python train.py --model="image FSQ autoencoder" --dataset="photos of plants, animals and fungi (iNaturalist)" --train_examples=155796 --image_size=64 --crop_scale_min=0.5 --horizontal_flip=false --translate=0.06 --color_jitter=0.1 --bottleneck="fsq" --downsampling_factor=8 --encoder_arch="resnet" --encoder_norm="batchnorm" --encoder_activation="silu" --encoder_drop_path=0.05 --encoder_depths=[3, 6, 3] --encoder_kernel_size=3 --encoder_stem="deep" --encoder_avg_pool_shortcut=false --encoder_widths=[48, 96, 192] --loss="mse" --latent_channels=5 --decoder_norm="groupnorm" --decoder_activation="relu" --decoder_weight_standardization=false --decoder_widths=[64, 128, 256, 256] --decoder_blocks_per_level=2 --decoder_block="plain" --decoder_attention=true --decoder_upsampling="transposed_conv" --levels=7 --init="torch_default" --residual_init="none" --optimizer="soap" --beta2=0.99 --lr=0.0023 --beta1=0.95 --shampoo_beta=0.95 --eps=1e-08 --precondition_frequency=10 --max_precond_dim=1536 --merge_dims=false --one_sided=false --adamw_lr_other_params=0.0029 --grad_clip=0.5 --gradient_centralization=true --ema_decay=0.995 --steps=5800 --batch_size=128 --epochs=4.8 --lr_schedule="constant" --warmup_steps=290 --weight_decay=0.1 --adamw_weight_decay_other_params=0.05
Rows from block 2 of the decoder, named by matrix and row number. Each number is 128 + 24 x the weight over its row's rms, rounded and kept within 0 to 255. All counts start at 0. Numbers have three digits each. After the name is the row's rms in percent of the matrix's.
# conv: 3x3 conv (decoder.mid.2.conv.weight, 256x256x3x3), inputs 54-62, a 3x3 kernel for each
conv.7 103:159105135139111108159099143151153110119109189162161096117134113084174126110137091124109127134153092173161118133056135124089141157111139084111123145107133162106115097093140120132139129118127148126144152106114132105129111118123104133143097117149
conv.8 084:168116104131154158136130151100099127115159146114125141135095102164055139133175148113095091119130146137111150120122137066121123127114118151154113161154138125118142138152102155152137160118123144111154135140120132170145119141185116186098139114090
conv.9 086:167135111176116177139108139103149153183133108165115113109129151157128116102162101161114157125108135120149097101180142130083116215094124155087134118153124134127142107151117121134137157094130134109126144124145076135177162162134140175140121142101
conv.10 098:168149146121083108125132133152168127125171083119116134149128139126158137115081135137094143125102115126112155128126107118163108128168158158154120124156144054137131135131120139155124084108118122128118120125119148123115134147142100148127100060128
conv.11 082:155133185108083111175127163111117130097200101109150156117131082168090130143098170140115152136139147118145140069147134152084129146148118111112129142109158133143120110128123132128130160112121157113118125129139128125167122107127122135137158105153
conv.12 145:182139153152092124130163127118179129115134098139083085151127130124121114128099147130109115114135138122131119121110131150150162124137160144114097120107124137125153111139114122089139137133107103065135126112107134179192142124156157103113124105128
conv.13 077:134172120141071105132143137175111161130119090186132128117104134161211097092153093158143166123122128112128128140062093167147102125114168133161144080100122135142134080135141143161131097139118099103152157105124144110134138118154145107137142143152
conv.14 077:138141167164060121119152127126109168148128127144100140126119137160120099166094123122107115119112136152126134099125104115133158053133121097136128142143147148127164136111154154143116138107136129110158146080118140135133129135136142080116156150080
conv.15 107:162108141121080179159110157174179108124073119138120155133123115122096115101150131119104119110121113095142126113145153155140133187151146076141114146155138150149124131132119123115163136134153121126125107124112129094114107122096127131119137098117
conv.16 115:121085145117078097147107117138092132114156134165121141127140100098227114153125096108128118118111138113141120141122116133133105147128148145147147140110107145158145146120135107079133134169131158118162114128156116145119126142130153129132115155126
conv.17 144:118162150121200133163191127094153124119112147135167098147144126138107128147160153125131126120097132118104132115118079150165139138128155127123118129083115158130119125130126151204115124150114126127122137157130113116110142137157094137128157109122
conv.18 085:179140101093171153131165105084104142086186109132138097075101153123126142129110119126114165129146121130120090190077129133183155127105147151146135146136123112133112141134102116151106136130147133127087104136131115152130166103132150169154095126127
conv.19 080:132113094145181096114121142084124177132108147129101123100168083093255141122143129143118146107153118121115130086137169097121151130158125137117114136163143105092184178118135150191105160135071140112084185096143112164138115125153110114094140140123
conv.20 087:138142148122087135143124138104134101097195123160085122163187100106141144142133140147109122128138141120112125112139118143122106136140122155123132140168100119138168105160082132105123105135128128131125124145149126102158149111142131208128137119133
conv.21 114:140077136190189109142071110121153125122150109106141129123161074140078087141114137142159132124106123121140155105082095144108131143097095097152146114125095116131145113141149083188131126088131114154136094119123123145119096099112117142133135141172
conv.22 094:166094187100001138192172204129135125119158144103112139110102155114087108122152143124127124104148117118136089104091146132086136166162157111127101099123148128140148134099124125099180133168146133135147130131136139102111132102113132139146105133132
conv.23 131:150144128114164136092139136115121134138113119139142111130153090090117139110100125120146131129158103146126134128073120141203121151145130114137142139148113177131143130119118153119134152142116141157138117107121121117132103114144144141118140167149
conv.24 079:087156131101157191104148139113108143172086088155163150091092119137120132155138092115116144100114111153100113132094104138133106132154145138138148097146117130105134124081147125139133165122112126152125123081122139141165106122112085108155118104121
conv.25 144:102111139133219165123094131100144112124100131136148122137089112092050105136112103109073137125152100124122137129130133114115153120140095120156124121106089128150140146130161110142162099138128136131144117124128115109171154106140096155135131130141
conv.26 134:115162125118033118113136142135134148078125107134117125126159125111099131140144158145112125126162113120123152119097140121100103116134149147101136132114127128106130121161140140121131145128106111098124087175120131159115155132121112108148118130122
conv.27 081:119108130131206102159104122138129108127082126109150135132130117113175114135157064115143119122123154137104129127128166160108146103136139122156156140151142099101121115116124139197153123159138121122123156099146125162157122118122123126139100156136
conv.28 085:118144103141148146171154104133110142149117144147110113127192117183121114138150127157100128146142151152101154168130142144149152122136130137157119092134097141146135108107113134107122151115121147076165150075153147094131151120144131173130095108065
conv.29 094:131148158136042125121134126220205100107087097144116156138116141125144127123133163131124145170152143117104095157174103107098130150086121144118131152169117120133127130123139183123157163171131147151119135113113152149126128146101137146107126150140
conv.30 097:132139118141107166095086130092120121148206162113143124130150148125084118140109111130121117103097164134125104146093110114130121126154175117150140128134106143135143132126151137155154119133136111134107114103125114150154134130139097134093147109142
conv.31 109:115106095101110105137105126111081132081053130129142151122138114085129121158110102130122124132131130133108129118021124155128143085144164105104112140168086138124106117150107144133125117100132101117135090124145112106154146142128135122135125127108
conv.32 077:099146128142097150134097132110168076098116177138136120109069155130102152141172133113123142083126167122095114127168094127167111123116161109128110140107116095117108115169143158124155142123139104108113116120133169153094116078125109107095149136135
conv.33 095:141093135129190177187092119139144153121186130144128140107169153081058138162141122133108123107114131141149140098152124081150128158123136138130122144147106101113088130149120126053151113154133119120125114148108143100153134122100148140139115144150
conv.34 131:119121131132116136140123142136095128140129127120134115131092120112142102126108151126149125129107120124159138108185153107109137165111117119150155104142107122128100150143122102150144119128125135126124133127130117120135136102136134171106162105122
conv.35 081:103125128105139164129124119103178151105119159093106090141131165125102088123154116112130135153137095080134128136100126182142150146149062097143141139130109123140105127152138095109146165138138151137111140142110123122106127082143150107128119148184
conv.36 082:145126141112114177136168122136136130126085137159118114142093156104154114098148141115127110127119138106123101129169121118173115061159149122188120165133125117117131169119129143142114146136132127125109106116127129133144129082079093182149155105119
conv.37 114:159141124163128157143142146140095124104170130133131107133134140117194135112094145109117145121104136114119151135229134118137166146136128122126140106144150098118113156093137112134111154124174134134121143122160124127121122112140143138129119157174
conv.38 089:135159153103108138143191180124150129118113106187129103148125119151130118131143130120132118132166139117117119081107124143077110158104130121104133124102131112140162115128090115191097132118126094124162145148115112116143101118122084125142140112155
conv.39 078:138172132163116127132149109104076107168082138128146127130118108175057118070065080095133122130079146144126140155122156111149155126104127121151107146127117088114146163109113116110163151169136173076117117079135127143145142119118079169132124115130
conv.40 081:086103115152152147131129162149126100119103128140131126130166101102131127120153123116138161129100113138123139127097149123152167097105130150142124088067174101126116134146164141195155128134122110119112128181131121088110080103130139144100158121154
conv.41 119:152146131118177166134132141121135139158122121127127123127099108146111134134144149126126125145112144124129118108206153139104147134119140160151122103159139155148122139153133152150135139141119125127097134151109126118116132136116100152126150127120
conv.42 079:133131136141155155113126109093149107150119154149179107100157123139169120144087171152131124122119132130106116134121117133147093151118121070117123130145156075162125155134154137145151157144128106119150173163105102112099146132112143121140133150106
conv.43 107:166159165138188135152151120096128118145114137142097148117112149096139120119150085143151099151110110088103098160144166119117089094149108149166147157100142125080141120115123126122157173137116077125111126119157129167161105154094105145127125093155
conv.44 107:105124175074073190142139146125135101138134082115114125137123145128076128162098132102147126142139157129169130115152111106117128162120145109159115109172143095140101135166137128125119135130130128116119127125105112135131141127110130112141155135133
conv.45 136:133100120159070142125131093131133125092129119141120120122134160118037152128133150114111143129104124136121137104218152127102140140130127124112140105107120123119142118116130123103140135094133143108119111117121141125125136131129109149137137121134
conv.46 078:083113116151146172142129101155115128165106076144136115138175184124095255118144154098118110137114131134122121120184124134113138160108142151137137129099130161109097126141130129160167088113139097142168127104107118098119083118102151106150169106116
conv.47 087:116149181139123156178105143071165143195192145126160112125116114121165129115135135106133144157105110135175143124190146153078128086133124132114117103169157127132084175103109138106133097164164118105145130133134132143102160121104137173106180135153
conv.48 083:124136103169071129124108107158102089119132169119106103110106147158114080118152160128117150135132120181106130132107103126114120141117137091163163112136110150129129102130105133090117136144163094113160164156114166106132115131151125119098135179103
conv.49 088:153151151128121095122096116110138088120185104121158098159113116095077129144128167134134128122119103129125129090129099136114128093147126127120121126163089138138102110152094162113140091133136111132136117129135138122133136113119131128152111129157
conv.50 104:134097127148015124136148174152133134155148103081130162105128132162150123124151147120128150118153116129143159115125104149139179148109095107105116134190086123166109107126114130157136138110121102126137153151102105134135107160127113212147119149147
conv.51 108:145078133098165104144139127154119100136088140135142107119130108173144121108118136131118119149170142100127132078038163135157124131115146130116136109122123147125090159135153113109132121102125136108147141108135145151155151151129125129127121153114
conv.52 084:115085120129030125127122146147160103128136121121128160130135129162053140129134124125150098157136132168150127122111071154117174097106090115145140138131131101114116136142094140082158104144105143132133134118132124145132108116115118144142130165129
conv.53 086:090122122092147091122139124127095088156133128113122146173084085147134113126119148135121118137118117125118135104124073103137133155158111096160136113155123096172144077113143166102126116140131141117164131104129102120130143124115106125130087098195
conv.54 079:130121164131095129146115091148107125184075163114140148137105111108200146123132088093141134162102129137134172127114164146116111110097170130119131125168134095147097118159124146165098120115142132140097159124104106121163156121110103133128171107152
conv.55 085:112045099128092118126149178127144139114110137098126120178122133091118123118136102120106120134148152127122140122138143128102134126144161137151118132147118120173128146140151134109140131163172145093140150126153111132091107175114140181091140149185
conv.56 122:147098136169065151139074121083123114144105147128129122134133131108069136157095117114119147141114124139096126178162093140104122153155100151116086129141099108129103121132096127144121130149110095149151093149116124121106135142145148134121079123148
conv.57 103:107143122133050115089078122104100128111154120131110108162134103133127107153151114117121159115142098162144123143079093104101082114097153119135126104133129112128131114130149135112146144114105140113125109163153138132112110119126148093111158116147
conv.58 132:136120129111047101109143115152103146118077119138098141118136120132223142132124136110110134142103132113132123110131143116113109135126102115152112125091146154109107134102140152154077110120132147140152141127121130122139137119126113101124144143138
conv.59 080:148083125146104141129122108118142139129163088141095176137136102103129139145059100172142139139101154121142125174125087169119167090075099128117145119127143132158101117160140098121141091151169104123124134152117106137110119135126136160141112112154
conv.60 133:134128100124079159104147149144123141110219091135108119137121146069144087161071134102146135134181124134111139104185160126105131156127101135122143137156123116129117144117126138138125149093101122134135121124122132119151118145124101141129127134128
conv.61 087:106139147139071111131160165146123148088135095139111104126159139174118110139105161137132140169104108115132115106187077179090159121131127167105110136169103062106100095162068140103092167067182140133125128107164144114137103127118179106150088124112
conv.62 095:147137124155116164092155133099179141112133147093125118119118101112160137098099100115130129119165130108124142160088082125125111108105133138111138103103144179149145109115123151101099126138097138110107117160112120106123147115155135113138165121160
conv.63 098:116091094104094087091100122090126131110104136107112161165137126164098143170107145133114101122141108126107110155197114095072139116078110114115126116080141103132138111089100132161131138138137149103157093164111139134143111126154127110111143139110
conv.64 140:147180129122238083152162144125131151137057140137129128123134134096050215105145148116119114119108151109149135062155181115118119151146127130125106072090166151145138117069145140142123126132119080130156146073139123078140135120125110115135125112129
conv.65 105:140123120117054128132121139099136113130136121134155140077143119126176103112126116104157131143139113108156124193123131095135095149126167132148118150148123146089118087105128072124122145151107123139102104144156120111130106153102171083142157103124
conv.66 084:106176151140060108135113156169128147105110161140117133135178119161162117161108097123170128129121122152148130118000108164176119145141118095131127141122106142113110107146114155160139122117147106131156130123132131111106132085089114130139117177165
conv.67 137:118167127154175094073137136143144121136129135145145170121095136124110169121133132132121114140107159120162146127082137137188129091136107152144150168122122118163121126138114132139142111122142141093135124087134116143109106140137102136118140171139
conv.68 078:148121172103128119125128122121075114116162126126116126184101127186150148120072130133106124104137160129129101109099112145149117112123115128148123136127152158118086132173164114115108165105149149122145133117152131119138101135113151141156120136113
conv.69 100:117134153151014123145125114137118127129215115122121120130141151158199120135118147123132100124109123116190087117077087113123112127107134110141104152054136118161165127133090114100128122095120115132106110171140150128132127118121145092129109160116
conv.70 102:126128165139031148108088130149152131155137117112125098137135126104145141120128095164146129131116106136143141147156131128103149137103115116111133148138144125112108119150129142141128146144111109110137119136106166132145125152122149141091156125134
conv.71 082:119159119119076134136154102124141104167142097129132143109126170142073115131072109171109150124099119117124155128113142104063143154159139146165136111127102123127133135128108132161133118131153119145103141162133090149131119143103162115163158112152
conv.72 113:108054087104118121132097106162124093143132114057104121139139126122164146089108138150111115130134128122147136109133112118105149139136143137072143124133159131158108156154118128137122124115140098116114140111161151102115108112120189133121096113127
conv.73 077:098135116104100114149132137125121111159089127114132140117137163147076107132154131154166119105065159141113124162085117133108167119111088145153107112157116119121143128113123144121117125115131130094118141150126122136102132155127117147157184121144
conv.74 110:125161142116158067111129104133123088092207108145130126123159125160124132156117119111122117139184140162085135105099140137134095116135140127133127107116157145125106105125134150134133131092128125169109116094135118168130137158149098136126117148125
conv.75 087:135171125142114156159149123141121112145239121121128134129129117118197154097144124128166123134096133129148160139133139133127151137108125116112108163187140122153166127126115088123133137114125112133130116113155132164134110125124148106137131122160
conv.76 116:133118119146193119145152112159145107129075144128136098131101121093082130104107115125145114159176127133119126154099142104141142147130154131156134150170133111111102157123126141083147111146134141120149107118145144157125088148119133130136137127133
conv.77 097:066129114169176176100155114121167154100115136137162137127166143161074076116110135120148113122115147136115159113138106102099160127093133170115131141103114105144115147151142138142151151156130096095142125120125108105140097132154130162151130148150
conv.78 087:166110105183060035130151127139111134072158094152128133136139145102101144148122125143119128098155113157139137145140120187082151088148114162155071146122136139131125151124091124122134097125128104125121109121137141115135116122145147197164120166114
conv.79 083:143165143148000137101152143069117158162155129155130139124174119123159128081116091121115127099078142113150138182135095120124106141137154121131112116125139083107146150134135100151115108093121083109146149160153125131112121124126126120123169136073
conv.80 080:119132077128125073084115086109081134147118159115101138121130142104113146119128142124143118135114112111126128123118136118133151110131140165111124134094156146082157095122146110094095124138128120143125098132101113111105140135126148151130119145135
conv.81 083:117093115144057166143140161137120104142168161137136149131119129199190115145098143105130144133082151144152113127148117160130114122157085107164152106129144100146151113109107115117104177105101154119148146115128125127118105152145119121123150140088
conv.82 084:112119097113099127084138129123127130176130130102107145126118094124136201130067124181093110107131122142113097119092137124182100124120133135174125125140112112146128074125118085114117121125108151138127096102127119147156128140085134135117103100114
conv.83 123:143113104130121099161128136118138134169123098114124129129103100117219187107132112112101142106122109139135165096100129143125119109151150117130135133129142119127128140121125104087112131122084126129124132129113096152126127131109142165149122133139
conv.84 098:128111131071050139111088121155119094069215144097127121120116101134180101141129142133137134160088121106129139127118125104160145096108143116135143127109128099136163123123095135092136103149165126138118101201111101130105109167139146098115105151105
conv.85 083:151154087114105102104135133133137152159067127126132107137165128143150127118093100169116117067136143119139136095092125147118092111174112128131144142134143105123110133106110130149100113118109129141121107132137139140154134138105151168164112116117
conv.86 105:168170159163000162113156136139193110137118147134122108144160157146130155150136158108105167094150141101138105136087129138164148122131153107134132122134128114142097102117144114151147116147109099147129124162128131106133159107144112104105098115132
conv.87 138:136115117136135077118115144160171152110128152139127121120108129126050064120128143125132117159141129136121106140127139136062113152117105181148125165106152109137160123095120126101082151112120130121169126141160120112117126125116146140129135119129
conv.88 138:126137101129109157132124133133111113095117141120101146103122132114125090119118153145112131113170142142120119131158155137099128127131149117113131094107139133134141152095132129101134136131130125113134143118127145128123113142135143116148124129129
conv.89 088:090137102141104106139079113137168123106117122105140138095183116128163116124076080103148143114102160148140111117167103126129118105147113107114126152146092109154123074125101104122093106100124164115081169127116133182147120114127152119135126171101
conv.90 083:131146120105108092132104123118121140103101110121120128127155080146229171125128107166114142145129136130115105151074088099172179135120069133124129141132136113170138121107093091143113094170133124111153120136127154104128098163134106091163123093134
conv.91 101:111102136119045106126147150130126100138149147147128121124174146153103127143146104101150160127118154118152124131119143116118080145082132118125099125146144102140139158081121111144181134116132097116128149085120143108106142116122100120142137131155
conv.92 114:116101117123077117114118124126121102151094137097115106127157136115066130126132122116133149116192124149126120159041169111103098107103135149141121120114131152127131115133117155093149106121102130115150111144107140161119147095128156116147100123109
conv.93 074:091144107139092119090131121127180158169145081102129132091145069145146095109177151147090133151113121154147120095086091155149147122166086149108101126149175140121115137155120122159162095113107140094155130150162146149121174142136124124169097142101
conv.94 095:144117150112099124128109166162149138162135140140109115139107156142126138145121124108136146138148139143129137139121115115094136095143096112079121116069143149165112131102093145097099123131131136136114137110159139105134091121153101117115123115101
conv.95 085:138157147102110126116093120109151114106105141132126122129111128131097072141200138160146119111142113105149138130155174135113120083174162122115101110116110155176164101130150133114174098129129169141127102144114149148150052138129154154149130106132
conv.96 080:136139170132100143130131120186106128072135110156131119115151159147099138143115169103181099158093148093136147165175102096154083138157132121168141126127115148130134152086168196118124150120090131151104115104110146130127078132160131067157101140141
conv.97 083:107130152097107170128125144192099125141075117101113162082116132135113141141130136135121094117118115130116131145126139140170097153135143150091126157105130150132150146122133196171122143111136105114135137104144179132126116125160074126140110116116
conv.98 089:168139133134105138153106140184139153122156148127148116124116158076155183114121151138128146144140146120111115165140132150141142136170146124152123113134152135153131146152099110090119154116134166113147155105149146106084133185117156126175138140105
conv.99 080:081115118110143131108106128136127119115127126120100161164118124111111120140121139112110089135130153147105173193187140096131134143153105117142135161145126129138119131119138124180129109119120157118107090101114137124095119150140163149117112126124
conv.100 112:114134154089064151135165127133136147076099100144101115092148143136117078119134133116117160096113131155109103197059122174205146135101197132153116115125106107111089142114118162137141130119136118119150127080097108140143123111152167094115169159102
conv.101 130:130114129143192117107163123095133142138119137147145125156114156101139162094121155128178111125121106112118146103128144141110170129131141128130173105101124131135169139075107143143096132130152127139120128122124131114104116111156114131119126094149
conv.102 093:120120115144174120135151144123140134110108164142154088137069191135067093127132099110151109153210116201151119161113122147123091115125097141140114109113123139120120088169153110104152147123097127119092125138115095096112125163128163127153120145113
conv.103 079:116135174142067144103090143151167110084164094148098105146058118141196159117092171124141104119127150107145187166133128128082090164114138172076133146145113125154114143135108126126111077134128146115160100153160107070128114162131164117132082132119
conv.104 102:135103146134046140142141140126145089140138116110155143112095131123141140108106120127119127131099126128154122154096124124122137121149120165148120114145153141105145121124118114161112113115111131135122120162119150129122132133130118153119132136116
conv.105 140:131121148109148143123133148114144114124021137126062116123115143128140129130157139111129120129149120138121109153169110123150109130126121092098135122155135127143131133123116121147113129126092137183145145143127160134129088127118125101103124136102
conv.106 087:133088120096172128120148138144152090139110159101138134118110150106206051127128100127113098116184133116104118151147134119094138125146124137140145138136132121119137115147107139117098151104126104141157120154128090172104135129137124131117141131111
conv.107 106:143120101124053111088101118124133115136143122128130105130126136138173110121139108105102108134169096122169108124150139090099148132114094125131121120114131143143149081111154135141113107082139139130102152140132140121125133127111128107136096155145
conv.108 090:129106143151173084135127110103125129148127148097111160120078163141089153127152139124127082151085140106115100117143131144141135142183103122118131101094110119123114119126159100098159119102142125119129138118162138122129153126148120115141115139140
conv.109 126:179189171138209184133188129122120128107121147111133149134123135113043094147119135120146137091077107117162118160126145131124137106077133133117109105125102137132109111154140152157172117127139108145113125110129144100141166141111119151152119124121
conv.110 103:151136141093127127113068158121079107137058076155103144142105118113127135141081175140131122151160119086129145157131101100105109129120115126154123137157127115119132102147098139152099107110093166133134147121117124124107138118131136145127112149130
conv.111 093:150162151152036154122109141140104148152138135104129111154107142174127077120108118108095132105112105111159126159099112110088169156122121124100109170141106116117116171114111123128134134114142142120091130145129127108163157162121126138135114135150
conv.112 084:128159108155075113106153141176108138127092121106117146094130137112114174105107134118139145087112137129136138128113142147125133149099168116140150122057158129127132157138122097157088133115110116143148110138095144112114144160103126128155117121148
conv.113 122:098099116124207104103126149120123123133114144147132142109119141176089094131106125122116140141138105120128133092058159137120138148180100119135112206087140120101150118139132104142134136149149148128152132152142122124120135124114132132124126135143
conv.114 117:112090141115061074119110137127123113223031164149133152105166133108165100126151150119098160123159095152117116089165142146084107101088133112122146099099128144121165125152147148107129143137163143107129119133124149120118137107112150122105105113095
conv.115 132:089095109136151095121100108123126139159099133152133127148159147141146140123124151105144118112083122122105156102115110109070116141121107142095142098046189121124136121122135147133137122090119125161147127165115133093098154163146090139133091110152
conv.116 112:163139124135180142151143135141117139130130149122197131130105093190114104122132104139127151094139134130131133150175141108141117136078134099087134110113145112131128128122126115112126169110129165100112146156146114123106117098124149114083153099125
conv.117 112:100116097116137122125092123138113123153147102101160119129122099129143137125063160134129136137120100086106161116149142110105139149127122114108161147156115116143116128130117113144111131130126117142115119120159105109133120114152120146137139139131
conv.118 092:130105148126140125150119114150154135115136148118150128163113129141160121135141142125155117127167117098133137163176139152085103122169136080144137181119132154077124097091151079130140108164123146114161167100112118152155110181115150170144121144105
conv.119 081:104085142111176113140146158111145103126159152106155102148129122090101134109108185133089125135130130145140143147116130096123130126122144105115097123081124125160179124152132096129126161146129146156129086121148130139109132134116145148154125106104
conv.120 078:112107146123102123124107109124128140120114099138192126074110079123140103130117131092142187151117073086140163122119098129124108132112117134128099126143144086111119132109093146171172132140079131143119160097101136128112137135124108151128128127158
conv.121 094:090113108138213104116123149134120114153148110141128154090109135190096159086165147135110161152140140133097140151075125099115130113152127180141101166080158162121096105129127111155132125147111141127158130129138113100121134146131105159189146141113
conv.122 086:117162127102074125131121144124173142093151160127133142114118131174255031156111124119176127120144154121139130140107119124132125177107112090141117136168115146156140134127085110120150128119155152107120120079161112147121099114137150137127153133096
conv.123 095:097131152119170121101129120127119129122161141123134142133137106120119111088159163134132131098186101155117120126132133140127105131151135124148139127085165128130124123126106130118101101197145105129097093175130123126137112151103128107166119114148
conv.124 088:162107135120032109157098164139159137144085123101142096157121142124150133119130148151145130119106120095110085117131112132102124117168163104103114107090127136127114164133131121083153150132156141111117097133153108154148087139122117156133095133142
conv.125 082:092089104106167101139083090124129207117030156136153098151102128128111106120093123132150131118103123107090137110171159107144117139118089126147119128129137106137133126130156102153098139156113117094151107055118113125148121121130097150118144119147
conv.126 082:149147116093189103101132140140147173088141158141099113120151131118109158114090159144119119147148106168128139106089134125127157101159146094121097134171097113110137104154125124118125113104141084129139099090118147115133137096128114148114070137129
conv.127 095:134112094105050068092118064116110150129110121127120119119135141161117162107162135110135131130137097126141116111107113163128115141118141102138110136119133116175097096123122089144145120160161136114134120138116100126110120133130135147109136120104
conv.128 073:136102127085130099154114101171144133123159095102108140116107135128138163094107144128105109131129128153090069143131108158066091123170129104149159187153148113103114112149165131147118137153158126140100152080090114141172172145127126163149140143135
conv.129 098:131141126098111133129113124115127145137176141142127137139130115123078150113114132130122136103157121125127149130127135130148109107125138144142120121109137164144120133153124121095092133094120137097104135180124119159114129144100129139142141103121
conv.130 084:117086127158179088154129127113111132122146149169154154114123129152109108167097138139093153135113145104135121087162128100138145125135180134121139171119138126087108111175119136133137099131103153157136106119101104106114162113124159133144120116114
conv.131 080:139149132149096114124146086136128154120142187121098125125110114096141098139156123133133116134111108127162122119200128126141120142149087120190149132118146114146141151136120110136139164107071127134155110119120113173127136086116176180127129109123
conv.132 080:176119081108153110141069121101131134139139167106097141140134131119223105116139137091127126099129130152205127125093101150143106126109128124126136139154111125145132135167135146151126121124157155145083116172086100130086115110114134135079121105120
conv.133 085:110134093064147137100128145132106120133136110147116138104130076139140120177131183157145153152143117115116120113057098145130157140142121154120121130113172122134100157129143146127128103145151137192184092127079113108116113160148110106129162125119
conv.134 088:143135117158039123114115135152135135138191092145147128151147144128171134113118076104120109164118124142129110141132130091097105142134102140107130134152115142133130101115108165178140100115128135125133154099140121122137119138180113132135085089095
conv.135 083:113116105105115081113113127111132148121157166149132094109156117137199153094130104108132136138123145128123107134097160155099081122174132105147129098131123101107110137152150119102169137124122165149122123139127150121090148135114143127132131127103
conv.136 128:141127148130062150135149133134121123126111122111115119126102108133255119137131143130125142109146120121135114094161126114110099147137140130104128116141138159121131154128141130132136115143127109119130121103111140130141149134109162115139122114133
conv.137 108:129112097106103112134105119136128137142135104105142116120114127158193178102143116176105104141143133130131135158133126095145136113136122136127153064163159125102101143123063123148101147123147121126140138115111121092174123125132114097110126110136
conv.138 099:134142141127122139161123114134097165187173139136127139156170126110113116120115121141125166134068111151135133214088099125150180120112137117120134154105123160123117131159121143100137131139132131075111129137119071146148125102138146120153099118111
conv.139 082:153147110177119105129111135164122134151143107080160140132144137156160110166123104128140119124093122126142136141134135158104152138132085142111146148182149095083086129118104131118145111121146142145127123136133119139098110132148130116111130112127
conv.140 085:103133127141127136134124117155101109190185120099112094139161170127060140141152121122126143106119110135132164160095107112110163146111133169166134166085133116135127160135158128098110111116111116130151115114126146115156146149140133128115121110142
conv.141 087:138151171132137132109139161118126147140204128111134099146139121138164113142125110140133125093128116128118118134111131131157135112127124077127148134140131157120111144145109109166114114135132124116129131148124113157121131140084112131133141119096
conv.142 113:145120193135139117151164114131133117159080119138117130092139132115098094108164168138098112117133120117127154092132122124074107152187178125121129105141143122117127145108129129111112120104137136144112114128123159131127132121114134127124115155102
conv.143 101:128137144182059119146136107132156149072156100131115144118075144154169100136129131157128134133090126134132133107127122127174134121099122114130185125068119078117142075130143141153121136120138124128136107156146146113109137119144118135141139124134
conv.144 093:127123144110000135169106129150164144164161106111159159128164099134195122111146091109114123122157152128141103127090098150138169176097123131121119142104122135115102115101130144086126116097133109146121118166119132104132148144155144109101144142134
conv.145 086:130093129141100135110156123097134112119142141158107101121154160115119171102101147127119119138149134102108138136078105111189154176139136132143150142116131089142117136146107131139127118102104151115107148101154113114146135161097120144139146110132
conv.146 110:114148126146068168146157130110142121121153101132133107091128144130121131129089116122123132098143109115114139158164138154126103128119150154091096159126131134127129133139098123161131130114151141114133116124098123115144108117112131158174143130127
conv.147 105:132179142110117136107159099143133120095122143162121114075090161107060169114117154148144091147125102118135133139123109139098128124104141119141127163173131103148126135142130109099146128119115158125161112149140093142138121132130113161118144111112
conv.148 088:110122113119091101155120043110139130193100120113137152154115089120113170147161092107129162162091105133103118122104130124142117176116080099135113167140178143112128124115141147072150138128108099127125091112132132146168142145112147088130171109130
conv.149 092:134138133108105096095128135157130165150159133090122111112127105157125161101134116107151117132120142104157132132186134118147138107119113137102109131100142145126135161118093099147119125091077152107135165154117138170138141118101154133114157159121
conv.150 144:152121122107097097139104139121124143119155122106143139114134108150093188128125078139109129133176108127137139150075145157107117122132125114164103123116142125113148161131152152076171127097130160138124095137081148151111150117124158087111159122135
conv.151 115:133036094160151090144196139150109147141124094159158170148125151113040107111131148107118130120187123127111137103147109112113119139178106138106134105139119111139154122128133137097125137137123089135126138128142122121117133158139132146114156153143
conv.152 091:112144126118158133116124085132160184133079121141122141094105134150086103159162137134131138127113123109096107111166150125134140114112080159135155136100109136136124144093163100112131111129118116124120125124096117138157115129155092135144130098108
conv.153 092:148162134098000113096152099152133149114145142157128104098155149114222135164123115131156113131103129125116139122145112098140138119146133142123118113105113150137113154126126146197124108127126121148131123183128118112138151144131104088129145139114
conv.154 084:114138148129072086066105094091145156149114134175118145128111155106208153139166088134168107111090131143124112100158123097155098137125103115104131127149148113125109156121123150128100139087074116174125126132112150140106112130104185151109148128119
conv.155 093:095121147093112090144116149152157160122136136116130117116136107104134164148119095127128106140115131165173122101176139153131131102127099129118122112149146130121123162112130129097081103157093109169139119119143133115150088144106131118116128134142
conv.156 083:128103113057114093140148092117134090133123111125145160129152106110136138132158131116103133115101120135140101111127161142133133155161126131097109135153135149136103120124136139107106133119103135163110114114134132129138147102127113164108098128115
conv.157 096:131156120118136146153144119137147126110123127121157144134148140105124110120107110113141113150137134155135124114120117135146118127081148125142105130110126157140115093145124132121106145135151119143156164174131088134140132167150107086147143160115
conv.158 138:153092136088084123139122124131189130128106117084122155130132113141126135140115138114145131122106143142105137142117070119132185126087155139113101107140133158136149131096114145138109153153120119134091136082115118144166125119135112132158144139138
conv.159 097:114121096125120119092091130160154106118173138164121131111114117133147117136145144129132100137131111138129122113169106135120110104125134116140121140084129122101130146090112131102112116112160123154119133142133104141127109150141137106125137146124